{"model": "self-supervised image encoder", "train_examples": 42238, "translate": 0.06, "activation": "swiglu", "bias": "all", "qk_norm": false, "parallel_block": false, "patch_size": [2, 2], "projector_hidden_layers": 1}
Rows from block 3, named by matrix and row number. Rows with one number belong to one attention dimension. Each number is 500 + 40 x the weight over its row's rms, rounded and kept within 0 to 999. All counts start at 0. Numbers have three digits each. After the name is the row's rms in percent of the matrix's.
# q: attention query (model.blocks.3.attn.q.weight, 192x192), inputs 0-95
# k: attention key (model.blocks.3.attn.k.weight, 192x192), inputs 0-95
q.23 092:462490498549496470533522526552513572460426522600514518514505535503510496480556452531503486443432535498476478439566470435539591479514541456498498473433504453478461481513491480496512559526514460470434608450502488515563527438500544511487501543529495425497436553445491505548526470503472476500
q.24 101:479504570532495455411508502507511462505449477469516491476502523452490453477502517494527476436461545475440447525615544498508503471519490495539480488466546511535505526507487492466495527498517500545490500467612569480527529462578503516508528529566500447484434566492514530516572526520510559559
q.25 096:537501485474430455414515497576544493540471474547515525463538533506485454448467490493480477494442570498454450566525497471515528585566467560515465462397537484511458450480424432439471451511514503455486555515555520481521480442460514539471554515493556496442461580447521540509579499470542540496
q.26 096:433533528538559546508520512402507484496537491401504411509488473478503506516538527514540566482511493455523524543531518517463506459462528503548529464617507569479505604527533531507526552512463580515490435497505573492474526484516464472488472499559512536497543425592453469458504476502514485520
q.27 081:444433482474489425491498561546499528443538525559550504605511510476479495504511492542510515478523434506551534404514544515563507504528481489508555481478492486489473481493515480498471522507537457490481529357489580542473522435491532516480524480530421439488475521495463469607473499515467490510
q.28 079:473424488560531462474521495448453520518489527511518478534486522487415435508572516486508464435505569485427526559527563437515564508446569485479512498490496436509498550502517506451506528492543449482495499399524466544550556429475457478497520495543583489432462500436466550530520493519482505415
q.29 094:510493529515503505447543525551512487545438500460513491498514553537447446490523502509523501444474569445421432582601478484495499525528505524506477439448536480486431502498485475459498546489481528470467535498563518473545546442480500518508481493558584478408473522459523566513601501514515516522
q.30 086:511382455590502525546498514490449535486457534613486522499500540502451478477576472468494463480441506542488511491534516504525570468436509489483509454497444412507466533541508534497509529547500438459482578425514468501527552458481487487508481481546503475467512513431486539485473531492492470449
q.31 077:484564466482536522557432489527450503468574535505488498547498510421600521557488483532491550534548440572529536468436557499510487460498467474464466580542518532499584504487511552526499494450517501534523408532476483548511525543518498474561457467461377503579541500497496427481417495506482519467
q.32 089:583531544476514511470476442424535451520488481415500497523519457449516503521504518459543529525505511495508528551442598508445504593505472528520493554529499530548522539508498496507478445518466534468485382554516533499419436473505463533476500506499432548490529455526495530448486440494497486488
q.33 076:530475553510506446428555471485529504522413458484549513497510499482460457460492512473486474436432539475429426551536504495499525561540507489552477475492541521558460524534475477442481546548519500475534574484551565493458485435464486523457519539490540501428399507478496530527603510511498504545
q.34 101:510495501507498426410515455509471480506510534514526502513544552429460439496498494530542498445472577531436447577574543513538565439559518511495459497489529511543514504515487482412495492476522504516513471494514525505502513475494497521505527500532536483476411568490493493501583539508529585462
q.35 081:543484495489493524473472451496523488553460491467461479414480493551519516481481520519553533480496543536434447522545457513466550535470510501514478492494503551518496535534475504474488522473484557451487463541553538464532474480463463498488501450479582593477475501483504525430564464476563499508
q.36 085:557515475482454465466547464490551480475472468564531543473479428480486564443476457453414478556472462519513512492433499497495504499526469466523495522507513505518503472495504484497451485545557477493538585478464525484402406522436512498467519548400466493533480503520485500522531533492507455550
q.37 086:567507480493461436474509483555499562496451520643528534494533482510492542485470438504495513515449564547516503488463441456535565523543508515478489523412512465546473418482474460498466458513513462459456597478463440507480450540435542513480545506446473472537448547444497473536492481471499497486
q.38 086:486540512516539447492501456488435534472576527493526503609538573403522471558477496526546564450542517506495501515531565531523474403505521432459479487571508530504533498508514534442484507455489548567519393500454536517473521478526507465539488478562492530479457477547472459502522531519472502481
q.39 088:544490495498520406429508432450480532467489549497517516596561473435457513505498503463501470547499519512521517549494572519501474442536538560514468541569500444546525490512509474462449453497528487563509473480474527525399437462622492494491513504550458470526469442540442509489481617527525550486
q.40 099:531547465485491500541452481500493468487545513573519518460490457469545545524485478484457476530520463546546547437379483521516496469507470473472545550526451508517565475482506503537503474504523459491515481555469411526475436604452517472492543492416429542583547523509534432543414526482495500486
q.41 085:510453511521526610542474516453508434523539453443445481449411490479496479518496568507488510543506419469466513489535504508494474575461453532527498490540458502468514576516492528547532473509464491468529476507528503494510541512478450486477491471522534541455581463508518506435462537499470512459
q.42 083:408484476466484462450522555594535511513512507476485479458502520552529433524476507499563519457504563495492465497606454477470471513497436503459505463413543544474454451481503504458524531467498530426502486501505536501531568535484498480549523497515566520518534599484511517477562471507520529526
q.43 089:522463456469499490475527510532464531497482538559489521456573517540479487516472525496528481476489637538471507534559446458474512495529481503419452544463498450538487442517510533490486504473500479477444466552410397453538415505555477495536486455551573577520475539440547546461510538505551515490
q.44 079:482564517555553500539484482488473474466531533508502441496477498411561526533527498529498505473526416544535506443506531554528518398474515455518470515590506565522573543534531520540534522488501530593550468519494495517478515595558553473524498483484433471572515509559508378496428544533449523518
q.45 103:501455509483448498427563488501554472529451419499518494471493472467418473429494494462433441464465494427478469547510512477540515491553474511554496458484493509501443478508456453488510496576553451502548599492546550525470497484480480526464559524482526501439433532530463507542557570528518517541
q.46 091:494431541609571550523489486400468458511476501406494474524449542469473467478566554482519462478467486490454483572597580541489529501462530523542465496587460508487520610521516530444520501511494503543535439494580541511540542441542448490486495489593534497434493460484489550458482527541476537430
q.47 094:505474529510481482462598473444569473475443429496515485459464469475440487439504484465459414500449491475536482460493503479498489447511505443558509472515512511507459476495495481516523529569552512502575565458523526462441441527507514486456565584465480464467427527540479488544556566528508475569
q.48 094:503529436426541539592531564585493531506469497521489517558494568511506473514487529529541496512554520469504481628489478491522538584457483528484488536508478429419405464489474482500490464492467501499507480461465481449498512426452509469528488413517554499481492505490508513455507497515484540410
q.49 079:543518520524527478534503570530487489474461475514482502614484529488471479500522482498528430463498479505451564505461480535581614520550516486513439499493572547519510527522506507570482474503507494478470561538534535534414430467373540458522478570474523534460457551451506526484448527495532512465
q.50 103:536553582506498461503469496469488436471442515491522509533504477398528534495508502491543531459394435464413529417505549478504504579571495511488416502450519505516541565528549529523466542505525469525548506500516515544533537500502539498508469512465470501449510534482530513469513448498464473492
q.51 094:580532508472483431452478415512436524533562514510501510504580479441503565515493503487494536458545493581515512486395526535460507487496479480489552493601449584549519490497482462441416475497495539484549420612479502474420566522532508494484542443468444479518508456496488445501528396504517415539
q.52 106:434529503472433427444507471457572475525503488515565490392463495413520473498522507449504500460413500492424472477508559519502490530545438521569498509498537540511476506487474464482545491532491468438528551454518467457550522520607492561435512535470497489514524518540558517524519443480486457481
q.53 091:473497427374377511499506547616543532552564507536509530487518529524528482492510563512474452560527511481464505570493470518589486530512453538490505466468482446436440381422378426473488444500497506456529526505539436526518492476453550501520531471504561525497531561508521507454487537516490544472
q.54 102:437511417477564578570537606564499515491473495512509495490474562538492448517517512542542438507575539471531486610536470505537555530457482524496494518456506431436431488502492510534529488493496482522435505431453477468469474398473428480524451472559550527470483494502510512471489584477515527417
k.23 097:429342502510506451491521563492514512517456528475513480435475520534467405533469554478536503487448501511572512470554540480518443533522509509466517553467504486455462458486494502524535493503499447443480524450398503511508518582556480500478552492523476454554460555455513512557541537523502460472
k.24 098:556441514569543488486449545527493471488503512483535501457445514488435484531459520551513531463456492507540474479524513496495580393540533447518537574506465534566517498504492506482521479524483439465473524462418476479464480560502451533470541483513391511606476529516477500445485512480520523474
k.25 099:427464501484467557549474544505496496523496509481526536496485503536475488419535466446528524480473542441531488481438421420452429458466543521544607416498421481491414478458486479536517493566448445461485515443456508518511520498457487513442574502487460477491520471509471517545491470482521444526
k.26 092:559554513539593514477529492530475476448523510521490465470477512461490535541452499567499464425529520570480482532511528548536631497487500431493445590529523497563582544553548563472505508467526500561514506489488507463464458487505476466528389468529537546568467519514488476399467491480488501465
k.27 079:495502490541518502486513489470513501533466505459475527451487482468483500521501527496526489487463433542420503535519541490453499495535488476518472540483484531485494500469491487488478457518505478470469481578530476525462489478506491512513435460485462565522521541483559556440499584523546540448
k.28 091:545424493524580476507521547557525555485493509526493515427532488495432478556481446514491489462517512516509478489580540506510575535440490482458521609499468493503496505499518522497483519464519469504471484542353521482426474536529469494526424472513497526640569479443494499522508439506506452507
k.29 088:469402487493524549569506566474467495465483498457545509479495533529436469510475482469556471451517533461565447465484478428459538484442560470495598529505429486508434480501568540549552508568444437485494473428402484525449503526512455500481501474510474504619475481497456490534471446504523463485
k.30 094:545434463482563462484506569552516523468491543537505513448529530493502467622484487501486517489484501516553506444552509530512508504420468467459491589526479472477485490489499526506491523470490478464476469458340435464476484518555490473505442470508515450545493452414544472525470535532482420464
k.31 088:576583546549517454399475420515516529518521508506507478548518470483561548537493531560462506542521491519482536534525540554509512508545466508487390500487557537522565520470435480449439509433511496515464499600549534455527538492534513520521443510543512547421487522532546532403511522495526568517
k.32 089:561584504451481514529500480521454471507528485489496514556440515451531533487511473483488520463577535498412491507414474527489526500462520468526554465523492544530519510517529497506505477515518505558535536552537534521471475464421537467514532457451524500484480429532479479531503491477498497517
k.33 077:502398488458517520567474534505457484503491495483524518464462550459459443481511468457523514410456544481472434502485462489496555471449542485559580558530432502546465503540530505555523482571477485510511522448459517505437493519474466508459518472449502476610497510468460480561514447475506419482
k.34 097:582490562595537523463440509534510534486527549503523525480481546540459524526475491631500527450453523513524515514488495485470594426513535440514535571503443519558554499478472514441446494472465460476442496541433501434450476487479405525496486513538462533494538513497540547432451457503563480491
k.35 086:447565533517548528472457474503506473511528524472506531493482535506499557528507492510490465461519516484571543437457470444510519412404558401480570544502426465564500493479554540519526524480430440580501442393403478497493475484471432458491508514527492494502469490527508481507482489482486504461
k.36 110:446497485410447514539491483471449460551490456503468507510493531488527430438490512398493515487472511457430474497450481508507459513507525528557561445506503539488463488520495471535519494551495544484545559482613555555533513477464559501461609511446515454464496505500468488584537471469476475482
k.37 083:354412508518471486516489524453565553550510497485511554493441481551500456452553496474516523522416516454481532470460461481488370483520533546506596479452480458440440468450478458506523502525468458426484539542474529510496528539481506497454545543435486475502476539532541504595565502523535437531
k.38 092:603536551591547487420452430466505524482507512456500477528512497510518561538432536587506525502486490549482544540496575545490565491537467469476443574541547539526625526487490491441439492450502481513443496568536498454491485517541461522540507489573453561505504521507548520388456537526524552495
k.39 096:591500523492506495512475516557503489500545495515496537467450475495531510565471531561506552577493482528379487529464524594476497493543480494482503548493531539470515492520489489492470481478504511462478538585508459489443509469458528487506466446429473566573578469488581513436474504496559468510
k.40 088:498546495479408483479484411451572507543544514552512488567501484483526523416550513501466519499483501484468530553514501494512429488505485560532486428521539508520515531471446438473437520494518581482494500502636528508574564477506535512507554577498530486337504482528468526520531516506481517528
k.41 084:576567451444512501499548489566511470512485465538467508510541496468531499493540453499455486513562504540517472473540498498519521461377451481499440425518507470506452529527540534522506531492507570566489476454458494474476496440517550490543444477481494479472494381442458482438458506450447490507
k.42 085:463551558521476552479489492492500496491489480385530511523499517561446523459469520498463490496497462471580500465477471427462473478510537502508536487467480464469485520483483487526527495503475457471510455449510527542530473558511452529491526561565456490464505542528525514545511516499507523539
k.43 098:501427504446491516540546542522496514505506497448486529521511515588483525520492523520482547491516485505567529473471459511480395503556497507487556477469486475412472486492503511515491510502507524433504452552487537521532546560502467507492615536496455429424513475526503508566530452529553452549
k.44 090:580534538600512453426473405505517493506527491501486492538497520474525525535470546615481487518459486530485513555552567519509532445538462492489392537480566540555597520502458493434449491447525546530476482525542501447525509487553512517510481503569485520460465513535517489403501597479497559458
k.45 120:479523489406458516545527523488458467521475474522472505503521528489502439435495488429522508446490541474481443477486465485490499507473531528572556425507474514520410519516531489556541481565486546489521513439543541512504504435462568509453558508464536482506522471452419498569540440461455495491
k.46 106:622467478497572487493528562568474506465498526559504474477491534453511495569458452528500464457539496566523471487542523538528637495450466456474476556544477517527505507515530552504480521469517530522498478464414486438422489488527485478527406458506516519594526444452432484455456481488489455475
k.47 107:489474498447481531571509506469471438525448449498459477497491542458476435450484524421517498443468486459490452506505485487496485485524544519579557458502503521507464533524514487554558509587499553493550551438579540537548507475478563494475603518452500448490490526483423479583537509486441531476
k.48 079:501546477479580620538567498556483520515475489492488429429537514478493468517406489535531486490505566468550453507551522494493538558512510518492522490475451477485452551565545524562499508534487536541493523471487441438539520475517495506523479512518603516485520464474529524443519481480485473511
k.49 076:540457507581531533511461523504513528556453459457484517433501418461467425488586488483499504458483517553489551496502489521524545521500475502524570507517506496525494554550502529511546505542525451470488553527489471527376498504465474463447524479418487522471496452505493526506441476491538435461
k.50 100:494439505461491426502514517480543535405502500486523483536482461467529548474499506523524469468519447540363478517456561513469534537551521517515430555556486598463519531536477521517474439519498468451518486533586507513494487425537493519512495488432444507554510529610507564483494529551549542503
k.51 099:513430467446395400414443449528607514567559568541528537520541439542528595497445518544498529545510512494521532489480491496466419433552491492464468511443477527496469429400394423462432432480469456507507489478496502500526519508459511505507504509484432529563548487519481493460470527498508537573
k.52 103:432579506460456475491549496475517566490529464590506499553549560436524501463611510461468489503510490443459493526519511486550494534458488576545455459501545520439461459484492478440451551521542526497496480478581498511545550470539548516550460532476513475467470562469512458485522475462442488531
k.53 093:464391411439480591478471562549458524533517490511489544451538505504519489516462525405474501536546492467531559500500518491548445498485465522478522491473498436434482437458484532492501514481486426543526497474449455552488505526464440480563465497447492580474509526449492507513444502522516464534
k.54 104:522541487582589574514545479514489481562474476462458410412522470448420424519478488478560478439476565497571458505560504517520552533481460494522555453515485503554471566574557553551520533546505562519469468489496497444471512506530490489492515530560566503470482480455484501476522470473486482495