config.toml
model = "self-supervised image encoder"
train_examples = 42238
image_size = 32
activation = "swiglu"
qk_norm = false
drop_path = 0.1
pooling = "attention"
projector_hidden = 1024
optimizer = "ademamix"
beta2 = 0.999
warmup_steps = 1440
Rows from expert 3 of block 3, named by matrix and row number. Rows with one number belong to one neuron. Each number is 128 + 24 x the weight over the matrix's rms, rounded and kept within 0 to 255. All counts start at 0. Numbers have three digits each.
# gate: expert gate (model.blocks.3.mlp.gate, 8x384x192), inputs 96-191
# up: expert up (model.blocks.3.mlp.up, 8x384x192), inputs 96-191
# down: expert down (model.blocks.3.mlp.down, 8x192x384, transposed), outputs 96-191
gate.137:097123110148135124144143153145075114177135140153121146129116126151132155118110154106090119116134134142148154145142141098140131149101169110143179127127088146153106102100116105150112084084107157129160136116124139127119141099085145115144106141125127094162135114124130095105107113119118155144
gate.138:113123124155107097130100155120134144136154147099135160133109183159071140107146128151133090155148133174143149126120133136109167117159143129122138137114139122159150154168182158133147095137105123134096121115104150101097128125151115144097159164121110133083116153144140130127100104127155155127
gate.139:151126076135130078084125125098102146183144125141148146148123125093140111089114119193087131136118153130133175186069110182122124127120140146136140128160105124156184136132108088125070122091125114109185098119102136126135132142133056174160135108075134156135133124123117120142132156114173133164
gate.140:111110122111129161152155131120172115068185162133145130124109111133141106150103130137122142085081155093097153110149132158106131165161126103118141155093139096126074118098174157130132140113139153122149136145171140141141144135138176122103155092170146141199134178078113153128154105122117151150
gate.141:138142096145125139143125128123117158126122138114130144115127167137131120158125131135106120134162149123118150167129144120146132120123150092145143116119166117117112121178146149138147115122106135113156106106118107107120142112143141119114131167119096126109114127097137114132117140145130125138
gate.142:170129163114150120136151139158141124169132130119129112110124124094189079145136118161165151126124150104118107155121120111130138119113086117151129143134127098094169127146118124137080150140148159122152145135142148136134133129156162132132155114119116102126112174085100157141152116151099107090
gate.143:125139160143170126126112123178105114117097109115135181128110165166172119103141181084135160086104115098147094142111166127177115084130163093105126163133058146143170110141107139148127108114186152139174117082125121131075119099125148129152103136147130115139134141088117132123140161102131163136
gate.144:137086183146107124167148182164134084124127137133094102114102136105173165122144122077167119158119087111151072109127097101130141133126141157097124086087090118121112079103145131099155158138127148130088154149119162113150128157166128133169131151089119100162158094174143169150176119158106113114
gate.145:155156156168142159109101128128104154118140145134125123114127135201113121149148166123101125133117113143089142105146145070149144096160132080126154152121124136133130110099132130151100101120102156132159106082127080144113138111125170085076106165114123145125101165142149133119103145135096169099
gate.146:163107129085092134141137134131129150125152107166116147141163164119125172129132142139119126137141116123138123117143151132143124142152150121095110104092085167149103118118143110148168106128146125088114131128129091129105108101120102102143140162106135115154173104120140165105153138114152142135
gate.147:126133090086090151127110096101151151091139092156161144169136119130092092122075157118102102120138167142131145119139156147129103115136125140108168125154183139133118148139129106155120111173153111117144127112153111144113101112116174103067132115138153160129128153108094118102106164100154131117
gate.148:136127116104107146126104119091095128132173118156093145140135157118088159168121149137054107138120140148102136150115125122141139141106165076157131114098126159152135153132155152135138102118132122103145068120116084114133134120129143115159104137091128124103150089103137146125127153126158124138
gate.149:142125140166114083149146149093152130091104131104100117111160095124153162100095099076141166122156142074150089129123117183128122146106120130137092122095084135116155116159133158106161135127121142145139105163174109129155138146129108126131147133138146103143134149100120131141159127137131052140
gate.150:127134119186143126124111118113134115084144124109122123116117116124134129144131113116121156107118133118141153127122132106117153176090108133147092092112127126151144158137145144116146123128107127128108150133140131128138135136147118128125125125146139135161155130097124112146121102144133119132
gate.151:126122134142135149099122103117154105156137148137126137145179126108124124093108152127179093141117107175128102153137141095138096108154097151122156143185155117109148138142097111152114115158137107134158126113185126147106134113086195118084147125143178099068081179143106132120103106117142146085
gate.152:109134125135133143135144104128086133125142106149139140141119109149159145115140175139113129091118097109137095152116154091176126133131116118162143171141114126139129123097096123139127132130149105125176091103194143150125128114068165107158109120147164060136119140083079130117125109115098150107
gate.153:163111135102141173146111127155085126177151099155128204159100178128133137089083213127111119095121117129088085174123200086180115103125150083084148215136126161160151124122128149178181109125191119051145091105181118092050083095119157102138137091133161093154146125109084162070148129059134158142
gate.154:145113104102113162152111085095139163128172113191145138180104131098102092153111128123129107177174103192108148120123149133131129184141141142132179095151137126121118171115120095166102119164144139101115122131142109146129104077127136100103144131086162146103127155137111161095137136121155122098
gate.155:135108050089113122132089121129127190117140118128106138127099118130152158125139144073107106132134127147127124101151141137117104168129147142107122075146148145127116121150133173138145123130131145158116128150107114110119101124153089119110107167135120164167140113123154090104148125116154142129
gate.156:159115097100132140100114128104124129138185121105134137117146094160148105098124147110125110104116151135119107147154140121162090124147122118108172137184154130113126144127095125144118121141139126145143111086155118124103109121121111132105144141138131107166138154096107105115126153109122147136
gate.157:093102164150144098110131142148153076149096163134130121150086151090094118084126104151172107152108119161129159158100123143099133123104093179183113183160141116105136131139101095127127122116107117140127143143165206074123123131120135171114153104161146104056107149125122146136129084115121149148
up.137:158127134182147124131128158145133106135119166130125134097079132148129126153157129151126111122092117139101127145129125088122135109135136105152124130129129086148124101128126125132103107114087130124145108135094144112112146145135142139137134160153103141151139149147140140164110106123125183155
up.138:099134142142130055141126181133130099155116133071100124098085141143082135118144090141127104160110136159155128159076098117111158137118095115159095138100120097131157122177163144102131130119095132164115122119100180117120162134138086187121136168127092082075157140136149126172136103145141123148
up.139:119128114118146176168132103139119137093112106097134137118181144191166138149129175052132138089123164112117030146133150087186082138133141094098131154166162155116134153190131155139162122139160113120123102105168115133107084112097151101088096168161121054151112118054090122131141132111108134116
up.140:132159135145147117105098107107076144179128098159149130152158164129096175077148134147126137173159101160148102142051128115171164128126138144131119123152084168126165148133093090123149089104155124118083113101113125101119115119090106135177105124069117108064113119166116105119093128127147118097
up.141:111148117103123121122124148108126142117138113123134142137150131123092131114097139127083137129110133134102135153079119164146104140115129126105139137138143134115139141101109104119133122099175134135126122128153113099148128135071134153122109128128133126130126145145133121138121147115150135174
up.142:134098148079134126153151125158134130170123125162123117124140142112172114149154132135134169106123148097120130141135123106124120120105106129158100114110123107109096111134109151128096148134169159121143164138096145133126126140154136128142160118125117133147138122103111144131144102145125130120
up.143:148138144142126120141120151149172130158103124109127110114104093148130076134128114116180147107168104123160113089175145095139143076130119103100128125125137107127146134123142127162114140181093117130138152102116113136091119098148132094122148117151123126097122137159120142123135149137113104069
up.144:126124143142149151169151156170140113155113145156144129138127129141149120134163138109164192118144105138150104112115132082133141118142157120102116116110088118092107101133153117138120135110103131105128135114090135123123111108123143116148132142083104083112132131144100126132149128147094100082
up.145:135134154139114134109123126101144133118150157110131122108136122150131143160124116125134121124137116129116172124128122122113144115136121093139153150112123118131145128096145123129121120105133137134155118130149115157147167125150185114112125120159127112101090145123140162134124131155100124130
up.146:144118146086106135136151127119131162099163116109099154143137147119108143120102128100141087119153166137136159146143144161072063132107123114129146170126141133102116147132112126130170134135139148136140106114185118150105135117102148109062121162185159142094142137093129136138107114113176115172
up.147:063105110088077139145152125165119138134167113149121120149099162132110147144189143118114084173111111181112146121106121122125125197124145157135129097128135128110051115125133128125125110120157133112083135145083129122140137128117045148159126161103114122112124083144163130105145123138145147150
up.148:120124114124116130137120136111116119128156131139097140122116136130088140170109130169056134171090172145070144131103117150128141134131152080170129107102124139116120127113113104113118115109130128117141096125088094110141163137122122142138117137094113125141161114121151154138152185124133161169
up.149:164156148160121107142163174107130116100109136095101117095144087109144154128087087104141179110149118066150096138112112173130146132105123099151108129067063113122148117145148147111142148102109149140165100128131110138147150139134117125143125133140131090121136152108105131154141131152118050139
up.150:139133111059137103152127127163144158147121113134119147145156135113122115131134143162132139127110124153124109150136124089126109110132092144128140160159177092100164160140117134157114125159132120134155078104134143129110114132115156118095150145127107121081127172145138132131118127133137143108
up.151:099138135102139145143158116117140131128113144175134119147119117102089140101124154119139099126073101153131108109135127106127120141117097189156139118144141114108067121099093119142120116149130138153112133129164146155133141113071156124108120113146173120097154150147113107121098091132136159121
up.152:136143150124163122098118125114115105086112143148120125109125093154145176156142137140114148078097088086127130144127138105141178133141140095125130135104093146158137130125128145149131132109137152135191116083178107149146152111101155135150141109142154071161154152093097126149118146141105122125
up.153:151119135153180099123097139154085091137083095132108149117128125138140123124120138101117185104121109104095080145083132097171128099091145083135111126139081136134150087132135136124143138120143137122144079122113137109118117127119107134163105122126111101158176117127130120138173162134112116133
up.154:110135080109092127098108113112128161167152107098110152144111122098092093123082122149103068153137182197141161167123108191093075140102114157167140139177173127112145166138090099109106134134121088133148100138118128112121132154112090184113096105139132187083105097127148119135118161124187133177
up.155:136131112119140093125132141149133134165126140103093140104109111128168130140157121097127145102092130106097099140142117082160154129094131120140102112111163101095126104105146149124134149127129159146144146129095154091128137140124120150137139109151111122149156124087152107142148151144117137156
up.156:114132161142125147163137124175108131137108145098160115120109122147147107123146164092132143064088134083142132108131142070155109129124109108077122141145153079141144121150153155136133144142147139144145147104118152131100125134161164093110073115190139132164119130100121115119132089124107153117
up.157:106142098137162094084124110118088124068135129153129137138131100122110159104091153173079132084061146089095113122091121150113139140117118164171108141124112149148110113067115110120119145093125128134172087122181126120168129142067127162148116084127167137176184111075125108147129147130166166167
down.137:098110102084124125147138129134112142111122099070152124148126101146141125129153119146110174090115147111144110092108144152139114107110135133134156155177168111110137133129128117125107113129152117118140115117138128142123125103099102137155116111113155110123153100123079098132128132105132114104
down.138:136104143129120165113056107134171164082102094149154091117175189185147104134151174140127091151164123142110108124138168105166132128143111153084096110125132192169144120145164157132142124174175082087098139155127073114095117128140128109102164143104163131135082141139136123102143148148157126114
down.139:129119101078112148125143134152168143180149152130129119158154162115168135203097133145107106113125120162114170067178162140129098100166143125109131135122139116132133129112137103176106125146118131072145147156105112170113134097133192094133167106106122178125064157121084156102138122119127107113
down.140:132146132082077109138131120168096164170122085135078142175147170127107133129122101157104061143151115126117108160131154083142139106096122130155099132106152103136107181106094149172149096170101119082110114128124131095088115104074155122175152186109167142102152077168108131089116119096150139148
down.141:144151105110097167162127108154128189141114092169135130115075136163136117072177155157092083112112108101141094170131155075148117132120146125134109140134154092135098164110103164159137152163165117153125134108115129134073100129118106089127130137159150174149107113130124102069134153131122158143
down.142:125133139127137140146139126154160146109143170113120140125134142118106112135115135113127132135130143127144147116136123147080117110168134160112114122112127097095101091154125092129132151117106163135102138139097142096121138145160105127091122128145089172143105123127167134138125129126138164147
down.143:089088103163144112104123132089117074091137144090160145151146093121142128125082128088191152125151158159158131091137123195094146141122113144113167135141103166142172167146136092129112099118102103117135125134164176109151139106143125155146106104128113081127159130109115151158143113117141128096
down.144:103164144119141119137121108119112158159124162143121087119138174201100119126159113163108076152115115087135154105125116138122133108149144150111110153140126096135124103114143092114113116128151126133096149141059111123090142138147079123130140106138102222129103125132156123096096098135130180124
down.145:142141114106107130141136139143090113180118118130109139159089116103105112115147103134095150129111133100091133134111119129137123093110141101160156138117147111108082166097107147124119133129122122136149132120101156144126117168082095145140152139124126123129178094109119107127115121108115119128
down.146:150134204156098162143129130109100103126103131183112121126093158182039129144118150116104158120099116145099153071127104156078144107162168119157139087144105128130082077083113113130117117110096139154179110086118122100126131120088142125116062168164124127068168161138170098142106133142132187144
down.147:166142106173123126139126138148124144111126131103094139092086091135115122159087162120156093097081101143120108174139156112122134161139158107114141164115187115131098106102136098131117135100121132154131099112131072126135146121095142090151134139166140129124086144122159114111125122137090156188
down.148:131143136115114119160133145165156148143094120130137145112088126148138102096132137147138151151117148107139081104142118149105136113133112129118099125135151104085092087120108110104117155137120121166105158118079127110112116158128095141122125134159124160102112099129160119115102143127117138144
down.149:110130152131146115138143163120115161123145131127121102092135100135100154127097122129160086160160148138111173126143077109099116114138118113126121102137151106113140069121130088097095118109099116174104177120104124102132164155101114140136125118169094170106104128148166131117072132123117170128
down.150:151153158146125158132139131132138096155133134144103101120129135126119101121141142130128163133134130115133116135116126116132119130158121117138130093102124131104118124120125145120143149143125143164138109128130116148126110161138131111097107124115145127115134109113133118158135108131110122128
down.151:106138100090131088154129149116131158154118113125155124102116101140103137113147129151140143149118129132124128123108139154121128147135150145121134128142150099110105129150125124097118159126138169146100127142115154100114112158129065164110106124104085166138176129147157135145120154167126102139
down.152:128135149136092106183171128116085109150107107172096097142120152116110148122125099124133144148143177093114123137122112118126139131173133104137107115094118097118097113147095148117163158159119108116103112099149172080102102189120124146143125132135120087117167086091105169124141077144124153137
down.153:159092150126107110103108126167171120130109128130115140154120173171109108167163140085115136104107156159129102074141127136104118116154129129099097133140155114105116104176132131118143141127130158125110140133116119117101116163181143153081133180157110133123147143139163108139174076152136159126
down.154:148166184152115180121152127083135128140155182114122092114127138152112146153096118146129109140096110095126186119160114143116119119149173135153121123138137118149145059071164097123085115091109137141146139128100080145136177102138122098123106092169106207120049157158169139114046117131117177131
down.155:121134128149081130161145137178111133117121120145139151167088144125102133103143146138129127120116110104153099137105134102139150179110129125144114123137155087127077110107142131114122144154127113129114103143120147133120095167141117121159123159140150125124150091143131128106147077143135119120
down.156:125120139108146117129134128122166121132165121143158178133138126064083104077151126107169165150196133135125090124099071119138120138064071116155154107157136163119144164131096155098107123149176148182104141121146130126158121164106114134112118146110123072085172091163119107145127128108173116118
down.157:094166138154170148102149124080088089118138154067139120096080037108127112104137104139129139111097132131157104154115085127119143105117142122162186149137108099098138144103141098098093094058113139170169114120114161164145153135131123157143089104159104137117136172115144073143105135139105143136